Rows from block 2, named by matrix and row number. Each number is 128 + 32 x the weight over its row's rms, rounded and kept within 0 to 255. All counts start at 0. After the name is the row's rms in percent of the matrix's.
# emb: conditioning projection (model.enc.0.2.emb.weight, 128x256), inputs 0-63
emb.3 082 [ 95 195 149 143  90 195 181 128 104 103 130 109  61 157  75 152 137 135 152 129 140 124 162 113 148  98 125 143 124 210 102 136 116 124 145 124 161 169 125 152 151  67 173 161 151 145 199 124 125 138 172 132 118 131  87 124 133 157 123 113 138 170 120 115]
emb.4 114 [114 130  82 132 149 142 109 216 123 195 134 154  62 122 118 115 141 145 111 108 129 188 129 142 136 125 141 119 184 119 135 150 121 137 168 142 155 128 103 121 115 171 134 115 125 150 199 130 108 127 177 145 128 140 149 129 125 122 141 122 114 126 104 147]
emb.5 120 [151  86 106 127 135 104  67 113 130 110 133 135  77  92 116 104 103  81 142  71 138 157 118 106 130 116 154  79 163 146  87 120 111 111  90 113  66 157  49 139  54 109 119  96 122 141 133 105 118 120 180 147 136 126 124 128 111 120  74 115 116  99  74 158]
emb.6 161 [127 130  98 129 155  86 112 162 123 156 131 148  91 143 120 115 112 118 114 113 101 196 149  95 128 134 124 196 121 118 147 107 144 122 161 132 189 131 128 114 155 255  91  23 143 177 103 147 131 142 116 136 147 123 172 151 105  91 148 147 130 128 139 129]
emb.7 118 [135 171 128  95 102 106 159  51 146 119 133 148 156 150 172 121 154 145 138 131 166  93 145 134 144 120 118 104 148 175 112 160 121 130  80 137  84 121 103 158 109  61 146 188  84  74 204 133 131 131 193 146 110 117 128 115 178 171  58 129 134 129 148 138]
emb.8 100 [123 123 142 153 123 137 134 149 124 176 133 145  86 141 133 113 142 120 139 110 139 159 131 167 151 106 143 118 170 116 134 167 137 133 222 119 155 101 111 112 103 150 153 116 111 161 108 132 125 148 223 129 150 109 121 121 130 145 159 153 105 105 130 151]
emb.9 097 [143 132 132 131 127 164 130 166 132 235 143 148  62 128 140 112 142 121 153 134 123 172 137 173 131 124 128 108 177  82 135 101 153 119 145 131 145 124 124 113 148 107 129 143 112 165 177 126 120 131 251 113 123 119 137 131 124 127 159 144 115 147 123 153]
emb.10 114 [159 131 168 127  87 177 124  79 104 129  96 127 189 131 115 155 103 145 138 126 138  93  61 123 151 121  64 167  74 123 112 139 149 155  87 114 141 121 167 150 140  98 169 145 150  90  98 158 158 156 122 166 141 119  88 104 151 154  97 125 131 131 186  91]
emb.11 113 [128 135 162 138 141 185 178 168 130 154 157 137 186 169 153 112 160 113 100 149 186 101  73 157 134 101 134  91 114 141 117 181 145 141 117 151 159 136 133 145 113  77 156 185  99 133 193 126 128 150 150 158  89 181 125 154 111 132 158 101  81 140 119 101]
emb.12 097 [142 143  93 147 160 130 112 147  93 127  87 136 150 142 181 130 153 103 144 118 168 153 146 132 108 103 130 163 203 150 121 153 129  96  58 145 103  99 116 124 111  52 158 130 109 123 158 130 107 158 142 149 128 147 119 151 141  98 127 122 105 137  93 168]
emb.13 111 [126 179  60 143 121 114 146  88 167  98 100 120 206 200 140 159 202 153 109 193  97 140 112 113 128 139 145 136 103 160  92 128 138 126  37 171 114 145 155 164  85  25 117 177 117  93 130 173 110 107 167 114 112 115 150 132 114 104 117 152 141 164 123 120]
emb.14 098 [108 130  51  94 139  96  53 125 105 121  88 139 107 113 140 135  69 131 157  67 158 182  62  90 167 150 169 130 136 152  99 151 132 129  57 111  96 152  98 126  52  49 119  85 117  73  92 113 149 145 108 126  68 139 172 124  82 132 115 142 138 146  73  99]
emb.15 095 [ 95 149 132  95 136  86 122  92 118  99 164 141 111 109 159 123 157 138 119 131 116 143 113 182 144 130 143  73 169  89 128 152 120 133  77 163  94 138 104 125  81  52 137 182 102 139 148 158 129 106 181 129  90 128 130 137 141 159  48 124 120 134  75 153]
emb.16 102 [ 96 121 142 127 163  93 124 107  95 127 154 131  88 118 142 144 139 138 128 136 174 134 101 127 102 141 127  65 161 200 127 121 137 150  99  99  90 147 102 101  74  80 140 131  77  96 194 135 116 121 175 136 110 143  81 134 142 184  90 122 100 120 104 157]
emb.17 115 [139 154 151 126 145 193 120 219 159 154 116 136 155 118 122 146 152 128 146 156 146 145 148 127 125 123 135 158 164 160 164 150 134 129 177  99 165 130 173 140 169 116 229 127 113 118 236 136 136 128 223 145 110 137 133 124 122 128 207 179 158 123 138 127]
emb.18 161 [151 122 197 103 124 129 121 101 115 126 122 106 255 136 140 144 175 162 122 156 160  56 104 155 153 145 124  88  89  93 110 138 120 140 125 156 101 125 146 137 127  80 113 190 133 123  89 131 171 108  93 150 134 117  89 121 120 165  97 134 116 123 115 123]
emb.19 103 [ 80 115 192 103 134 131 149 137 166 168 163 149 207 125 166  98 155 134  91 123 118 109  85 140  97 114 133 101 192 117 122 181 108 173 174 177 130 189 191 123  96 143 200 158 170 162 125 149 138 143 100 148 122 131 106 115 158  96 151 140 163 112 131 147]
emb.20 139 [145 142 121 100 130  40 147  91 127  90 125 130 255 130 127 208 118 141 117 137 106  60 135  93 115 173 109 118  74  86 129 145 126 155 104 140  74 158 142 115 124  97 109 141 183  86 103 152 123 126  37 150 141 142  93 129 147  73 100 133 125 139 132 119]
emb.21 158 [142  95 117  99 115  51  98  90 122 120  91  98  82  99 116 153  98  86  87  90 125 123 114 119 118  86 142  90  98  53  79  67 142 106  56  68  66 137 127 128 107  93  57 103 129  66 115 148 124 140  68 145 103 111 111  73  68  98  85 138 103 120  77 101]
emb.22 130 [ 95 146 186 134 100 148 159 118 133  85 146 143 230 114 155 159 173 144 128 173 154  25 128 170 151 123 141  80  99 127 112 122 116 158  95 152  89 111 117 143 128  97 154 238 117 106 112 158 121 134  64 122 105 175  84 104 166 137 126 103 130 159 132 142]
emb.23 096 [131 149 171 122 133 128 119  94 142  81 139 126 255 120 119 125 222 119 150 142 154  88 110 169 155 136 103  58  81  90  62 149  92 131  88 149  85 124 115 156 129  34 155 184  90  81 121  99 145 120  73 122 121 117 113 122 126 142  72 100 142 123 121 141]
emb.24 079 [113 129 110 103 130 165 147  64 139 152 169 125 139  97 157 117 177 135 123 133 145 136  74 168 138 127 128  58 150 127 139 166  89 151 117 173 111 134  93 122  92 100 145 202 126 143 206 135 118 120 173 170 116 107 133 134 145 173 105 112 136 143  66 160]
emb.25 130 [132 130 165 135 137 152 177 179 141 167  94 112 211 142 136 148 172 158 142 150 117  87 109 126 126 108 119  87 172 158 139 150 118 131 172 149 146 157 134 118 115  52 134 209 113 188 173 161 126 101 141 148 128 113 144 136 118 156 112 126 114 120 144 137]
emb.26 111 [122 119 116 129 125 138 129 167 139 200 142 132  78 107 119 114 133 135 114 124 135 179 137 132 133 145 139 124 184 121 117 115 140 132 136 124 176 119 114 135 127 145 138 115 114 170 151 132 131 135 215 139 129 104 134 145 137 130 156 129 137 138 101 141]
emb.27 082 [ 83 154 177  66 133 126 138 192  96 186 142 149 151 159 130 170 164  98 122 160 147 140  94 134 138 113 106  80 126 216 104 123 129 121 156 181 167 128 112 123 133 178 170 205 172 140  39 157 110 125 187 177 149 156  86 188 113 107 111  95  40 137 123 185]
emb.28 104 [124 142 137 132 125 110 111 163 134 203 132 166  90 133 134 128 124 106 131 118 124 173 173 152 134 121 118 121 138 145 148 126 142 111 198 150 161 143 128 133 118 135 141 145 144 166 140 141 122 107 177 143 123 114 141 130 115 135 239 138 147 118 115 133]
emb.29 106 [170 157 143 114 112 122 169  25 153  92 139 127 161 133 142 156 148 147 145 146 138 116 154 155 138  86 147 109 148 117 127 128 135 126 113 130 122 153 121 126 149   0 138 177 138 104 211 114 119 113 137 133 141 113 151 118 129 143  99 114 168 182 159 112]
emb.30 096 [ 82 132 130 147 108 128 121 168 160 147 141 144  97 136 145 102 176 171  80 134 121 163 144  95 181 146 125 109 191 149 144 136  77 120 109 145 180 147  87 107 112 131 154 118 107 151 215 167 150 130 204 146 134 116 122 155 147 152 171 113 151 102 119 143]
emb.31 112 [124 132 104 150 125 104 107 205 106 179 130 113  98 100 144 131 139 119 128 128  98 143 145 134 151 147 118 109 163 124 118 152 133 118 177 125 147 144 123 122 115  94 102 115 143 175 153 128 134 127 200 118 117 113 132 123 120 146 181 128 115 124 104 138]
emb.32 126 [119 108 135 143 100 141 140 102 167 140 165 153 245 139 138 131 145  94  86 157 114 139 156 179 195 133 128  57  91  33  94 124 131 131 105 132 141 165 117 104  78 162 102 164 115 120  84 134 118 111  49 134 119 131 120 145 120 149 126  92 107 107  73 113]
emb.33 117 [115 137  92 159 133 159 144 161  97 148 135 139  57 108 118 106 126 107 154 121  98 163 137 155 140 114 135 100 214 213 125 169 143 116 188 143 155 118  93 100  94 103 123 124  92 136 193 112 170 140 201 129 112  99 144 156 113 131 120 116 139 111  85 138]
emb.34 107 [113 110 114 134 145 159  99 169 144 215 164 144  79 141 123 129 128 125 110 119 131 174 151 153 133 157 141 104 179 153 140 131 128 102 167 139 210 136 127 133 129 115 118 102 145 180 177 129 137 112 184 128 112 116 137 150 149 125 214 141 142 119 113 123]
emb.35 107 [148 102 183 119 148 123 130 101 142  73 135 140 220 118 134 143 104 152 159 166 152 114 118 105 120 119 114  89 152 154 145 120 149 129 100 116 136 141  92 119 122   0 118 160 135 110 182 113 155 122 122 124 122 147 136 122 138 125  40 127 128 130 123 120]
emb.36 092 [123  99 173  70 107 155 137 107 102 198 140 117 171 127 119 116 124 139 152 123 133 122 160 180 159 165 160 150  98 149 159 130 182 173 123 123 142 179 179 113 185 167 141 141 134 122 151 168 161  96  56 128 104 113 120 140 126 150  86 133 149  95 167 159]
emb.37 130 [128 102 169 117 147 169 123 118 137 138 164 130 255 127 150 133 135 124 117 133 137  92 112 208  88 139 110 117 133 120 115 198  94 131 173 143 137 158 155 138 101 175 107 170 127 120  66 147 159 128  54 143 153 123  66  95 143 181 144 140 138  99  59 130]
emb.38 163 [141 127 229 127 119 131  75 119 139 146  97 138 255 108 124 171 141 147 136 122 107 112  93 141 132 149 121 108  93 127 115 103 165 145 110 138 124 133 199 132 127 116 126 130 126 129 128 121 154 145 116 176 141 136  94 130 149 126  84 139 102 122 137 146]
emb.39 095 [178 118 125  59 100  69 128 151 144 112 100 155 124 140 162 159 134 147  90 138 130  69  95 136 154  69 114  66 200 154 112 154 122 122  70 138 151 116  79 142 131  48 110 181 126 126 233 142 122 153 161 121  99 154 123 126 147 115 152 123 111  77 160 175]
emb.40 105 [ 98 156  99 121 120  95 110 152 118 148 132 134  71 152 112 137 153 158 117 146 118 110 120 146 142 115 130 112 148 138 135 144 131 138 105 133  57 103  74 121 107  52  92 153 119 108 201 141 100 106 188 134 113 106 124 138 128 132 122 135 131 126 125 146]
emb.41 101 [119 147 119 175 141 150 123 120 132  90 164 146  94 164 135 150 123 139 151 151 106 151 126 142 133 142 128 106 187 178 137 144 102 123  98 172 111 121  60 111 122  49 171 161 140  94 228 132 110 145 191 155 115 150 183 131 120 104 133 115 102 148  96 136]
emb.42 119 [107 107  89 109 131  96 160 106 132 120 150 116  35 156 162  92 131 148 124 133 100 114 107 169 168  85 131  63 137 167 121 127  95  80  85 121 130 142 121 125 115  48  89 143 143  57 175 167  97 120 182  83 121 115 118 148 140 123  61 136 105 132  98 131]
emb.43 145 [138 119 195 136 125 131  93 132 120 208 127 141 215 117 133 129 128 128 132 126 120 164 123 140 133 131 145 153 136 126 117 109 133 142 178 113 174 101 180 128 144 206 102  82 153 166 113 116 157 167 140 137 126 135 115 138 149 125 143 135 117 102 126 156]
emb.44 106 [124 136 132 121 124 108 111 173 119 192 127 124  96 152 135 131 157 145 125 122 100 141 147 138 147 152 144 119 164 144 103 139 129 125 165 133 169 107 127 115 138 107 159 132 131 156  96 122 110 121 206 146 137 113 111 111 118 127 181 139 134 140 127 142]
emb.45 091 [118 105 204 121 128 152 147  93 119 127 143 169 136 141 130 176 159 180 144 153 171 120 129 112 156 145 122  86 138 117 131 165 126 158  72 133  92 150 140 116 120  30  99 175 130 126 148 150 128 117  88 147 118  95 104 137 146 134 108 108 126 126 142 132]
emb.46 084 [127 164 150 137 124 114 144  90 141  55 133 152  61 129 141 169  92 144 105 149 135 150 111  94 108 120 128  96 158 173 155 173 135 102 100 161  88 119 172 123 144  27 146 143 173  42 250 102 129 111 113 116 113 137 118 151 135 126 113 118 139 184 171 119]
emb.47 091 [109 137 160 106 146 208 129 119 121 189 153 136  63 137 144 142 165 122 110 130 113 175 154 163 156 109 157 101 154 123 125 122 126 103 150 132 188  86 140 146 125 130 141 136 155 152  91 142 133 133 255 135 118 128 166 148 115 118 212 119 101 143  94 151]
emb.48 075 [169 171 102 141 164 117 158 158 112 161 153 131  94 160 151 187 111 111 148 169 115  98 138  83 164 116 106 126 115 139 109  81 129 165 217 104 137 188  65 117  81 109 115 149 122 155 161 148 154 148 219 162  88 168 111 124  75 127 136 153 150 163 129 142]
emb.49 086 [121 173 128  76 137 108 129 116 125 107 120 114 119 141 120 127 150 109  89  99 156 116 171 135 129 133 103 119  54 120 164 131 128 137 112 142 119 208 112 136 119 165 132 158  99 120  87 128  89 154  82  45 118 128 134 160 121 119  24 125 145 128  93 162]
emb.50 125 [118 114 118 123 157 119  85 142 130 144 137  97 156 114 127 144  97 142 127 125 134 122 137 134 138 132 145 119 122  61 126 135 130 141 114 119 186 138 170 126 116 237 106 108 134 162  37 126 143 138 109 135 133 119 125 158 159 147 156 126 142 113 118 137]
emb.51 113 [144 145 177 130 136 255 137 177 179 165 127  94 180 168 164 139 161 123 141 138 136  99 102 189  87 132 141 135  98 150 122 160 151 133 200 142 188 159 165 155 169 148 130 129 129 161  73  96 165 190 139 140 108 117 102 105 128  94 179 145 142 128 102  90]
emb.52 104 [111 113 128 164 132 153 135 132 131 178 135 139  18 113 129 123 144 147 132 110 107 169 146 161 145 128 152  77 209 130 117 159 114 162 176 155 145 103  71 144 122  72 179 154 116 120 210 133 117 109 194 141 137 137 122 121 129 149 195 132 106 140 117 132]
emb.53 110 [128 150  96 136 144 132 124 143 127 196 144 145  64 100 140 127 137 133 135 120 111 217 145 161 140 116 114 129 184 196 128 151 127 150 162 152 182 141 103 145 130 148 120 122 117 169 179 133 145 128 187 128 137 134 121 125 131 142 182 126 115 133 107 138]
emb.54 105 [126 147 105 118 124 188 163 146 150 137 141 167  40 173 116 107 117 157 112 130 103 176 134 136 147 124 118 143 177 134 150 158 118 127 187 148 174 113  91 105 154  93 152 107  98 138 241 127 119  99 207 185 145 174 167 101 141 148 164 117 124 127 123 135]
emb.55 113 [156 135 131 156 130 121 161 171 135 161 116 136 207 114 163 156 152 113 124 158 132 154 159 164 127 134 107 145 114 148 136 139 108 142 174 134 142 155  85 105 145 205 182 152 141 118  95 126  96 104 123 148 110 144 112 129 124 140 136 118  99 158 133 120]
emb.56 115 [112 113 191 135 138 117 138 107 121 133 159 115 255 139 179 157 171 113 110 165 162  68 114 211 102 133 121 135  76  72 106 148  98 139  83 146 125 122 141 158 104 120 112 216 152 193  80 162 126  90 134 123 139 139  72 136 150 172 101 111 118 126 168 143]
emb.57 161 [126 133 192 114 129 182 141 121 123 132 111 143 255 118 132 135 143 171 153 166 164  76 101 150 149 118 125 116 100  67 114 145 127 112 153 152 122  98 147 147 135  77 138 181 115 161 124 134 155 104 119 131 122 125  98 109 134 148 107 117 121 133 141 125]
emb.58 105 [126 160 176  72  84 107 121 113 110 104 150 102 217 155 123 159 162 124 143 172 123  75 101 159 103 123  99 132 144 143 110 190 104 143  40 143 113 158 145 137  96 103 145 173 122 152 158 173 126  95  60 146 152 135 110 101 146 108 146 100 107 121 135 109]
emb.59 106 [104 159 129 121  92  96 123 102 107 121 155 153  73 123 105 115 135  97 164 118 127 145 113 108 140  90 157 115 168 157 127 123  99 125 137 109  81 117 110 120 106  99 150 153 114 110 188 132 125 142 208 138 114 129 150 101 153 157  87 104 115 116 117 145]
emb.60 142 [114  87 148 104 136  97  89  76 122 133 153 108 132 143  85 125  98 124 161  57  69 163  99 141 132 101 168 136  96  47 114  68 116 167  64  81  60 119 107 121 124  83  56  89 101  57  91 105  96 130 128 105  99 147 105 126  98 136 112 118 108 119 119 118]
emb.61 091 [121 116 163 136  87 143 125 127 164 166 138 161 189 128 163 137 129  63 204  93 138 124 124 165 137  64 135  98  71 104  94 210 152 140 128 160 213 157 130 114 107 133 176 201 114 164 129 141 184 139  91 104 151 148  93 147 141 172 162 118  61 135 159 191]
emb.62 104 [ 99 152  95 126 153 148 126 108 106 194 177 132  30 131 118 121 137 111 136 128 146 192 165 146 135 126 111 114 182 138 118 133 118 134 165 122 182 136  96 100 102 134 163 116  89 166 183 152 132 129 164 158 122 128 118 163 146 148 157 132  96 120 118 123]
emb.63 164 [103  96  76  79 124 101 103  78 105  77 127 134 131 119 122 122 103 114  88  91  88 117 126  93  91 118 152 108  73  87 117 134  92  84  74 128  57 101  82 122  90  74  42  98 106  67  96 134 102 117  66 139 145 101 120 118  94 140  59  97 101  96  91 123]
emb.64 057 [114  94 146 115 100 110  96 156 116  75 153 107 145  75  59 141 115 136 161 152 151 145 115 134 177 125 127 164 161 116  76  77 106 119 104 144  97 122 140 116 126 169 145  90 158 136  94  87 143 159 207 133 107 110 165 138 111 114  76 144 171 121 138 153]
emb.65 063 [130  85 129 150 122  96 111 123 117 150 149 109 166 104 127  57 109 133  84 198 102 104 114 140 104 144 142 134 106 102 144 144 128 176 251  86  92 121 138  85 129 105 187 105 145 150 160 126 128 124 180 132 135 133 180 138 176 170 167 121 157 133 101 154]
emb.66 070 [111 101 130  96 105  16 112 116 164 171 142 162  69 156 123 123 105 106 184 151  98 187 118  88 114 143  84 138 132  95 144  82  99 101 183 144 143 126 127 112 139 174 120 146 114 124 179 119 150 116 167 127  90 145 181 138 149 114 147 123 114 127 156 138]
emb.67 063 [146 146 156 108 109 115 143 176  96 217 151 159 131 129 142 119 150  89 139 126 118 120 121 148 126 149 105 132  76 100 162 171 132 138 130 151 128 133 116 100 121 109 152 125 101 192 121 169 137 106  87 143 124 172 169 134 125  89  99 149 122 128 138 188]
emb.68 061 [139 104 154  95 116 255 117  98 109 102 133 136 131 106 117 159 101  68 156 135 130 122 102 120 118 121 160 110 151 145  85 149 144 145 147 150  91 139 119 108  95  44 158 137 120 133 153 141 167 131 126 114 164 103  99  99 131 146 160  95 132 149 112 140]
emb.69 145 [129 182 170 121 148 169 158 181 140 171 141 133  85 167 142 150 143 161 153 201 132  93 144 164 127 133 105 111 168 175 168 132 132 111 188 126 160 115 159 137 144 104 207 198 131 199 189 128 143 142 147 147 105 132 165 115 159 133 167 167 138 156 161 134]
emb.70 064 [113 124  64 125 129 119 123  78  99  90 135 117  86  99 111 115 116 137  89  98 155 125 154  84 130 137 184 137 108 129 140 119 101 133  95 116 140 166  95 173 107 162 126 100 165  54 127 115  97 156  75 120 124 132 112 134 112  64 132 104 128 106  78 131]
emb.71 091 [ 92  94 122 147 123 137  93 107 125 149 170 135 116 110 111 109 136 111 125 126 142 193 155 119 113 146 141 110 128 108 157 106 101 120 163 164 139 130 123 115 132 121 171  63 127 231  77  96  92 126 110 128 130  93 171 150 123  99 152  92 124 132 112 142]
emb.72 053 [157 127 122 108 125  58 115 163 124 108 162 135  84 126 126 147 106  77 123 139  91 137  92 146 135 144  97 138 175  83 109 128  98 104 192 139 152 172 140 100 152 157 152 123 146 161 175 136 116 126 154 160 126 116 158 129 115 101 130 122 137 107 105 126]
emb.73 066 [122 106 133  87 189 102 156 153 100 170 163 169 202 149 142  71 227 142 152 125 162 150 157 181 155  95 177 132 181 142 136 159  99 146 107 142 197 119  99 124 115 110  73  99 139 152  20 110 136 114  81 142 108 104 167 116 185 136 122  82 178 142  96 135]
emb.74 073 [ 80 136  96 125 135 124  92 194 116 158 110  75 214 136 165 128 150 140 102 149 119  90  97 157 108 120 145 107 101  75 103 154 105 114 116 138 165 148 173 145  71 139 127 161 102 114  81 106 154 123 119 112 113 107 100 135  74 133 123 114 158 137  80 136]
emb.75 061 [156 171 126 115 123 138 141 115  97  64 100 117  54 135  89 147 119 129  99 149  98 126 138 126 137 155 103 123 255 195 127 150 125  99 128 144 141  62  48 130 148 170 179 143 154 207 215 103  98  90  57 131 176 121 108 137 130 133 116 169 136 146 112 117]
emb.76 065 [124 101 105 164 119 167 136 150 103 205 195 131 144 109 114 143 118 172 133 130 107 103 122  99 161 134 135 124 105 111 112 126 100 158  60 107 104 163  97 128 109 150 124 135 194  66 141 108 124  97 150 120 140 105 152 160 113 139 190 112 120 104  98 125]
emb.77 091 [124 118 203 137 145  45 113 165 121 106 156 164 199 109 134 160 124 163 176 150 164  49 157 164 152 158 120 120 114 148 148 182 154 150 102 143  92 123 148 138 151 128 143 126 146 168 137 138 178 146 123 174 121 124 109 126 155 199 175 111 110 114  90 165]
emb.78 167 [127 147 124 128 146 175 130 218 150 184 162 113  92  97 146 132 139 134 139 123 148 142 141 149 150 118 150 146 145 146 114 163 138 144 190 140 235 143 121 150 139 210 197 100 122 192 122 144 163 129 179 121 136 151 149 104 143 153 218 151 145  89 148 107]
emb.79 071 [133 141 134 161 128 147 113 216 139 146 149 157  96 139 131 125  84  98 159 114  97 144 175 140 124 127 109 167 169 202 110 136 128 128 224 157 140 144 117 157 121  91 119  71 155 183 145 137 139 165 206 145 153 126 103 161 152 125 132  95 142 149 105 163]
emb.80 071 [134 136 181 188 109 108 147 100 140 255 127 169 146 148 170 126 122 155 178 108  87 177 173 175 164 130 142 159  85 101 107 129 152 124 103 158 114  98  90 152 143 161 173 133 155 204 138 129 172 176 166 134 156 137 154 111 132 125 220 106 126 126 103 136]
emb.81 076 [123 121 141 129 146 125 142 158 163 112 146 149   0 127 125 137 141 100 145 140 146 211 156 120 126 111 126 111 134 203 133 114 117 144 124 115  76 167  92 102 122  96 173 106 120  36 226 141 131 126 198 153 131 113 139 125 137  91 134 120 139 124 115 114]
emb.82 083 [120 127  70 177 177 107 135 146 148 138 157 166  94 134 125 104 116 121 123 133 103 200 197 145 121 126 147 153 148 131 145 152 149 120 166  77 195 129 116 132 140 134 145 119 132 169 129 133  84 155 154 106 112 133 149 139 151 133 178 146 146 117 109 139]
emb.83 055 [135 142 124 137 100 140  86 213 118 204  99 133 153 122 133 141 103 162 141 171 153 146 176 153 153 147 156  93 146 117 104  53 140 120 128 141 164 138 121 111 131 160 131 162  95 133 122 142 152 157 154 109 110 105 168 140 110 127 177 113  95 139 123  93]
emb.84 077 [116 108  85 173 128 111 108 169 124 144 143 100 144 134  98 139 122 145 161  78 147 150 194 194 141 114 140  96 114 126  98 105 104 142 110 132 160 125  73  99  69 152 171 129  63 127 139 108 159 139 145 133 106 104  87 138 119 209 110  79 111 130  86 128]
emb.85 163 [ 93 175 144 149 116 211 146 167 141 157 106 118  82 133 142 136 165 180 134 134  98 146 112 139 123 117 136 134 182 216 152 166 148 156 164 166 146 113 144 131 147 137 167 135 124 198 209 125 122 177 223 164 140 138 137  93 130 137 183 131 160 140 123 123]
emb.86 076 [159 131  99 116 128 172 108 174 137 177  95 126 233 137 117 108 121 127 158 111 107 139 136 116 146 124  98 132 154  30 125  87 112 120 207 104 188 150 136 111 143 123 151  80 133 104 159 122 130 106 172 107 135  94 131 103 124 135 165 133 120 103 109 120]
emb.87 074 [129 124 114 130 137 163 148 169 100  70  97 173 159 148 145 134  78 133 100 120 131 134 145 114 123 115 164 187 176 148 219 126 153 111 145 126 207 129 144 118 137 166 130  99 180 184 159 171 112 151 140 134 152 162 137 110 132  99 204 128 104 165 161 127]
emb.88 055 [136 157 186 188 152  80 133 206 136 201 131 150  94 159 135 173  79 134 179 126 103 116 204 125 129 131 134 152  74  96 111 128 134 110 138 112 106 134 150 146 148 137 123 107 148  93 151 147 170 139 129 113 155 149 128 108 161 131 140 117 124 153 148 151]
emb.89 058 [118 137 132 124  98 108 125 186 142  89 133 157  24 109 107 173 112 136 132 135 141 167 142 105 141  82 117 148  31  32 179 119 150 115 131 159  53  93 111  95 154 119 145  99 150 179 106 156 132 156 103 124  80 156 132 129 112 133 179 133 115 101 154 123]
emb.90 057 [101 132 156 116 152 136 129 135 123 154 117  96 166 138 169 156 114 120 116 142 142 122 164 126 161 123 126 103 105  72 135 129 128 139 206 114 149  97 162 129 153 184 111 140 163  98 124 169 162 134  48 104 136 104 100 127 154 142 183 134 139 146 145 127]
emb.91 063 [152 167 130 178 147 180 153 124 142 205 107 107 164  95 126 102 159 159 105 144 104  88 134 150  99 158 174 143 179  56 156 148 118 131 174  92 117 142 162 160 111 190 153  74 100  95 195 120  95 124  97 124 102 143 181 126 138 159 225 140 207 141 102  66]
emb.92 059 [127 129 101 117 114 117  62 151 142 121 109 137  87 115 119 145  68 145 110 128 126 119 137 140 147 127 122  62 160 111 127 128 122 144 182 135 163 102 133 138 115  91 120 151 124  72  67 125 142 144 103 146 122 147  89 160 140 123 246 133  90 124 112 118]
emb.93 077 [137 127 129 136 149 206 136 198 111 118 120 116 174 115 127 108 135 138 123 162 158 111 121 109 126 137 158 150 149 230 145 174 111 133 174 143 110 106 123 155 101 105 119 153 124 164 150 159 127 127 152 116 142  95 152 141 149 116 115 132 128 128 128 135]
emb.94 057 [153  77 151 111 134 105 157 203 115 143 101 144  87  96 134 169  87  76 216 102 159  73  80 130 123 129 110 159 111  22  98 198 118 138 140 145 124 128 138 158 130 140 109  47 144 103 109 125 137 117 142 119 159 120  98  82 134  94 122 124 142 174 179 168]
emb.95 051 [150 102 103 136 110 170 113 130 142 129 112 134 101 122 117 130 133 154 107 117 178 110 145 168 139 116 146 148 160 179 122 122 130 157  97 111 123 135 120 139 133 171 145  76  92 156  60 128 107 113 111 106 136  91 115 138  96 101 255 140 114 153 131 133]
emb.96 067 [105  78  80 111 167 114 129 152 112 118 129 154  91 136 138 136  90 129 114 108 150 107 106 143 123 136 141 166 141 197 178 116 100 100 182 128 181 109 131 145 131 133 144  86 183 121 108 136 122  96 187 142 125 108 132 125  61 146 188 155 142 121 112 133]
emb.97 071 [128 106 166 104 138 154 131 145 116 118 155 125 196 134  93 160 142 126 131  88 159  94  98  85 124 151 100 147 118 167  94  64 105 144  66 105 107 144 159 151 151 122 166 101 142 211  78 141  86  79 129 193 119 144 102 107 149 127 129 216 141 134 155 165]
emb.98 060 [128 146 133 121 141 163  80 225 130 162 117 118  72 103 123 122  95 121 116 117 135 123  94 167 147 115 139 105 134 116 109 122 138 137 116 139 101 157 137 130  80 119 143 118  74 159  96  92 155 142 116 163 151 116  92 145 120 157 190 120 120 100  91 118]
emb.99 081 [132 161  84 135 118 238 173 193 120 178 101 121 135 134 129 113 138 113 119 151 125 138 152 172 126 140 146 172 229 165 121 162 132 149 150 148 229 137 163 147 146 149 190 153 145 170 201 147 106 145 193 154 121  97 140 101 143 142 139 118 125 173 123 129]
emb.100 064 [129 162 118 168 127  93  76 203 127 220 126 200  94 125 101 137  75 106  99 116 103 113  75  81 110 102  75 158 128 124 110 129  92 116 128 113 127 126  91 124 139 130 112  68 127  97  93  93 116 158 145  99 148 123 124  72 113 119  59 167 136 127 128 143]
emb.101 068 [161  90 100 144 119 193 118  89 147 141 154 101 153 103 108 140  89 110 138 109  89 212 182  91 178 124 140 170 131 146 159 104 150 161  84 104 164 148 120  90 126 138 116  92 150 181  60 107 102 164 215 117 103 164 174 193 132 106 218 113 138 128 136 124]
emb.102 071 [154 135  97 125 131  96 180 141 119 142 147 112  88 142 142  80 203  91  95 136 131 136 118 178 158 118 117 120 164 175 129 166  82 122 142 147 238 120  93 143 118 117 166 160 155  71 147 124  98  92 170  82 134 129 118 112 114 163 152 117 143 162 136 141]
emb.103 069 [ 71 106 120 178 106 137  92 169 160 172 132  88 162 128 110 125 120 107 115 106 127 157 122  86  94 177 120 166 109 119 107 126  90 134 150 128 120 160 137 148 101 113 150 154 101 139  63  92 151 106 127 161 143 115 111 160  93 156 102 113 112 172 110 126]
emb.104 080 [104  97 172 144 133 131 152 101 169 201 169 116 142  62 160 126 119 126 136 145 163 138 125 159 148 132 135 117 165 171 115 144 111 145 182 154 118 165  82 116 112 203 160  99 161 146  83 144 124 133 127 123 172  86 103 148 116 156 161  94 123 111 100 135]
emb.105 057 [122 133  97 132 122  77 102 180  93 149 140  94 111 146 127  95 123 119 128 146 132 175 146  90 142 163 161 108 151 144 113   8 111 123  90 145 128 105 102 121 136  42  50  67 114 165 100 132 132 156 108 170 171  92 125 149  99 119 144 148 102 140 106 122]
emb.106 149 [ 85 125  90 154 118 218 166 169 170 127 156 129 141 127  91 162 146 115 130 123  87 181 142 138 118 105 176 157 166 171 155 115 132 113 198 108 165 141 112 147 186 219 232 141 121 163 106 140  98 188 158 130 132 119 182 128 148 115 178 110 156 123 159 126]
emb.107 087 [ 92 129  71 112 138 154 166 147 141  77 137 120 189 159 127 123 168 127 109 137 138 128 140 128 116 124 110  98 133 165 142 161 134  81 110 160 129 151  67 136 128  89 164 197  81 142 222 146 100  64 150 124 114 125 125 105  88 144 104 140 119 158 129  74]
emb.108 059 [109 127 168  72 105 160 144  71 190 173 144 118 142 119 163 146  95 126 109 131 197 114  91  79 120 135 115 113 191 140 120 147 147 107 139 101 208  96 164 133  98 125  35  99 185 141 174 152 166 125 125  88 115 155 131 129 114 173  98  88  94 137 106 106]